Weights of a small image VAE.
Model: 14.7M parameters, 48-pixel images, encoder norm layernorm, encoder activation gelu, encoder patch size [4, 4], encoder width 384, decoder norm batchnorm, decoder activation gelu, decoder widths [64, 64, 128].
Training: soap at rate 0.0017, 12000 steps, batches of 64.
Data: trained on Sentinel-2 satellite tiles (TerraMesh), 145000 training examples, 5.3 epochs.
Rows from block 3 of the encoder of a small image VAE, named by matrix and row number. Rows with one number belong to one neuron. Each number is 500 + 50 x the weight over its row's rms, rounded and kept within 0 to 999. All counts start at 0. Numbers have three digits each. After the name is the row's rms in percent of the matrix's.
After each neuron's rows are labels from the 100 images, of 14976, where the neuron reaches its highest value: "responds to" is what is common among them; "lies over" is the class under the peak. Only what is clearly more common there than usual is listed. The data: Sentinel-2 satellite tiles (TerraMesh). In brackets: how many of the 100.
# fc1: MLP up (encoder.blocks.3.mlp.fc1.weight, 1536x384), inputs 215-257
# fc2: MLP down (encoder.blocks.3.mlp.fc2.weight, 384x1536, transposed), outputs 215-257

fc1.571 093:540440463520444468510530433530538565497502483479467467496537428461502476498441623511497541370398592504487415448476543510634429443
fc2.571 103:414554486473526478483530392510530508526470516488498449462490512438462465491523449456524532499517384498554446458504468514430459435
responds to: main land cover: crops (42); main land cover: rangeland (42)
lies over: crops (41)

fc1.215 077:408542478491519539506416505496489535491541463553532560542381544480540405482425462564577471443502488471533437490548446545548450506
fc2.215 069:531531554478482458533613484494431630548444490509551606466490503314470512596539484469448557420449579534543535552497487428590569524
responds to: snow or ice (95); main land cover: snow or ice (64)
lies over: snow or ice (73)

fc1.753 109:542536528477492518468491442533554475482569594472494498521538520451454543538491540603413501466494589544468497554495461420525463497
fc2.753 109:678566525526554487530581448462504526535467543428515251446460473550460545363451390522525494467574346528481478421501457550443498529
responds to: snow or ice (77); main land cover: snow or ice (60)
lies over: snow or ice (51)

fc1.173 092:511446464509511507530515562457557452470489510480518598501506434461493424631442626474535513523470496489510472503530494474107531479
fc2.173 083:733625448519592489525483515550489493501500485504529077487516556660500580434520575621503559583484367505517515469484512507386497499
responds to: main land cover: rangeland (81)
lies over: rangeland (80)

fc1.334 088:456574509513520490451448410445546563467474440504529519493497514566508535497494489587515475457461475516501488527580489494556551484
fc2.334 106:596599504488471484506596536493492502543553468427466189481529492584482530484523477528502462469575358513544509434502524534550557534
responds to: bare ground (54); main land cover: bare ground (26)
lies over: rangeland (46)

fc1.191 066:433407551433574501455491602487528471447508501497492474509535572522474513622539507539519554487560417455484538515444491535331543466
fc2.191 064:378418545483479519487556603507474524613453436627454493485511507531452485617492479472465481423444598527518503412521441520545445513
responds to: crops (84); built area (78); main land cover: crops (69)
lies over: crops (52)

fc1.270 087:504568529535506529463371433484526505491503495504491477448503565438506537503439469566484501566368507540477454509542465500651482517
fc2.270 078:663565477462517492593567446485502503516493475448479012516495491695497507441485578575517516538539230481494478521485478509459518474
responds to: main land cover: snow or ice (35)
lies over: snow or ice (33)

fc1.382 046:505543509520560516492524488483485455527511568519533535436513491415566586535485574641505513475712546535496543497488533561526531529
fc2.382 084:394430540461411466509497437435453472572469523554463588489462425568560498457498615415495472583505667510500503502432464461454459586
responds to: water (79); main land cover: water (38); flooded vegetation (31)
lies over: water (59)

fc1.763 065:427464490500578505460499533518523517503494567554558573507480543500503509470516543509506504499564576488485482438573618464526507495
fc2.763 083:576577501495516498468565562436453466527467463561448204470458517662417511528534462503516491610578392465526504456488469478499480490
responds to: bare ground (75); main land cover: bare ground (47)
lies over: rangeland (47); bare ground (36)

fc1.73 085:389485494522496528519548515456493511483526587558460558454494489522463552436491457371523535526559512462505493543428518541414534479
fc2.73 093:684542499463543497543512531446496490505523447450505178463521504635486617369478649531485567550623441498499546369470534498412543450
responds to: crops (79); built area (62); main land cover: crops (52)
lies over: crops (48)

fc1.600 097:473481492532453510464585526498528514566511615476487592455505480513523523431493442430522510459651533514484524507498484472380478514
fc2.600 083:685504499497489481507457483392465499477479470487508150487489528719467593411512528558419518568596410489447554456493484494415479459
responds to: crops (66); main land cover: crops (46)
lies over: crops (41)

fc1.196 085:591465490483548459446501552523526494463476488494494608555469522396537473614473695490454508438448504511492459527570490461392499547
fc2.196 084:674605466481549504546511506564511491519459480538509112472457509697553478543526609612488536538499394508474506486495515544371456502
responds to: main land cover: rangeland (46)
lies over: rangeland (50)

fc1.233 056:574534524525561493579547441494494497515550519486521637522455452320452573575495518520569412479569513503474523449509480521398477556
fc2.233 082:383420553480485498443448461505525499485524495460461541501520472546542513530467646506478466541476595532519553473472515489444493522
responds to: water (90); main land cover: water (65)
lies over: water (72)

fc1.140 130:529565513502581512443467472454470471504468466522513435623564563450555528533465450497518492559452472486580473485505425465575494486
fc2.140 106:539511520520413567522486687545467490525480503594529489484464486597465319419482436474513495518541412505446501530454602413465511527
responds to: water (86); main land cover: water (74)
lies over: water (80)

fc1.691 046:555561496542628489586578444432532528532536544399539556518478484385530488635503571542510518566565535559438460455547480514504490488
fc2.691 079:272525501476440485495505348441533521544488536452517547457473542461507426517472594471474437567409513482512484510482470498529488491
responds to: water (82); main land cover: water (48)
lies over: water (59)

fc1.380 094:466457461486438498522531515508507404485578491485445566522523495453544524529462406401523572453520533554428487438524532506503530612
fc2.380 100:314342557541514550475505531518522493505434560410490422508543546584479685486484564414458519526380457509519517466553519543361539450
responds to: crops (76); built area (68); main land cover: crops (49)
lies over: crops (50)

fc1.732 068:532608495549481525476504482513577472454518527554475413499561497567476532415534479594479493556469411539513518505473494518478460508
fc2.732 088:678540456499458517513467496507473480516496428451517244446535490665528553420551546549470460529618439473479493492478555477445522503
responds to: clouds (40)
lies over: clouds (27)

fc1.149 106:466523506493462514463434545516483550526486583487471430495464528459511532328531452516513527493529559498475512422464442491652473592
fc2.149 082:670553501490539517545562499463503511500498437493498091468513486702477536487476610573482503589622300492464501448483492511474492431
responds to: main land cover: water (29)
lies over: water (31)

fc1.698 178:412465471493515588520460530563514468467477555478501428451420472527462523509391517567552486513423437494548499497480532474527490459
fc2.698 166:606475543497546485540491511468488487485409513511523416510443567492473445339535484554462505482571472558481495521509519525488528510
responds to: snow or ice (83); main land cover: snow or ice (61)
lies over: snow or ice (62)

fc1.411 107:465491498472518563506452537546550516412543451552525522465500467567531508404572470463475490491607488572442548571513558479450503531
fc2.411 136:633447483496490458489479478497473507548490446446565370422481518623508419537496549456464556501684388532416525409491545529520580527
responds to: built area (62)
lies over: built area (25)

fc1.648 071:485491469550519542531475584549516531452604620546490524531597478509515508516509434521485443475559477459507447444487535507567464485
fc2.648 111:349487520524417501541499337497530480537483468450517468481507458514428428655496386426474480637378542502571474505469447481554483460
responds to: crops (65); main land cover: rangeland (47)
lies over: rangeland (45)

fc1.383 119:437509583552552557521412551592514499506355503469510481544467485498523482540412483526514483471411500490522502510512476414454484510
fc2.383 135:455481432474492509486467653477480446497487512513554698505505468435620411630529479489410533451433560507465442560461511516490539545
responds to: snow or ice (98); main land cover: snow or ice (89)
lies over: snow or ice (95)

fc1.248 081:468505517506547558565597630503570514510540566488511480466497466483559503479518459497516538523627451479475553490488518515428494458
fc2.248 082:731552538499436503519465541456500493493510493459507099452517513714482581442521579537476517556527393511529467490474492502531507491
responds to: crops (75); built area (66); main land cover: crops (59)
lies over: crops (57)

fc1.123 099:488500454488507434406547491498512513590506459496530393490555446535473495551505472425472565526621496550494518540442540540499477418
fc2.123 116:432454478494492504546496597504491468460517488521503441562492494557456365586533439507519549466433521498510490500523512468693530531
responds to: snow or ice (54); main land cover: snow or ice (42)
lies over: snow or ice (46)

fc1.430 096:376477516505535449516617444429519509452518588509467562563511481513397519466473465471457530477561494518410488470512530455436505498
fc2.430 116:571423471456558507453522564393430497440552483451529431507454591692422552370481421506487504443648582502509497346484494436529475428
responds to: water (68); built area (62); clouds (41)
lies over: clouds (25)

fc1.284 111:534540485479479516464448493476528519523435554538470482514404514404530528343565442534481521469619483519486532502521448483596489547
fc2.284 085:661551486497524517537544468437510514534521473439502057508468479702508550440472631559532538586528258497522486497497492494462478465
responds to: snow or ice (59); main land cover: snow or ice (45)
lies over: snow or ice (46)

fc1.0 092:447484463502490504532436430409469513515477578563500417467480532442433550468491472532449487493545528463530569518475502556550545477
fc2.0 086:580606466480418517576545564483464468481551499454507214517532466616571398593496516522526500402468357524553494470485479527647498465
responds to: main land cover: snow or ice (33)
lies over: snow or ice (34)

fc1.633 067:520516559489497483540521565489529487543533468527522566500545456363554489418538534464569530480591499460489532519504526476593616517
fc2.633 090:477457504530473499527473555526398450562464473593487529520413516649521515473495423402530452475525592487511480511483490468525517493
responds to: water (66); main land cover: water (30)
lies over: water (35)

fc1.115 083:510519525542606566468449498517523468459435555519463518575530513521497511504512504509481455554449527507583457523507549491508533516
fc2.115 093:684544470474465485504500536582500483515509467558522230504498486617553394404522567549485520485555433487520495537460509558455448531
responds to: snow or ice (80); main land cover: snow or ice (56)
lies over: snow or ice (59)

fc1.556 052:458557535513517544509545579546547581489598501514493573514467521589499513499568525578542513387536496511534515494566514570573527553
fc2.556 079:529456505507515464537413379508457512540495469524521577510474477464525531469518503450481492572466683471545449514505432492484522481
responds to: water (74); main land cover: water (43)
lies over: water (55)

fc1.210 119:567511458422446521523551487541587478504514261487501543483546439457525488590501697481533493528383495587524500519451571517556502513
fc2.210 126:407613465520484505583465394429513496490459533504510428536404528569437555562473494511510499530517419524517591500504419443394463442
responds to: main land cover: crops (42)
lies over: crops (42)

fc1.19 099:561423502495499519454576481545498501582614529551462644515586454515548443525487619471497498524536513520526537480496520522503539498
fc2.19 094:605577501503567505536551428530481497489450525551460189463442458597436456745474526548485518554395462494498518472525542494379439535
responds to: crops (73); built area (64); main land cover: crops (59)
lies over: crops (49)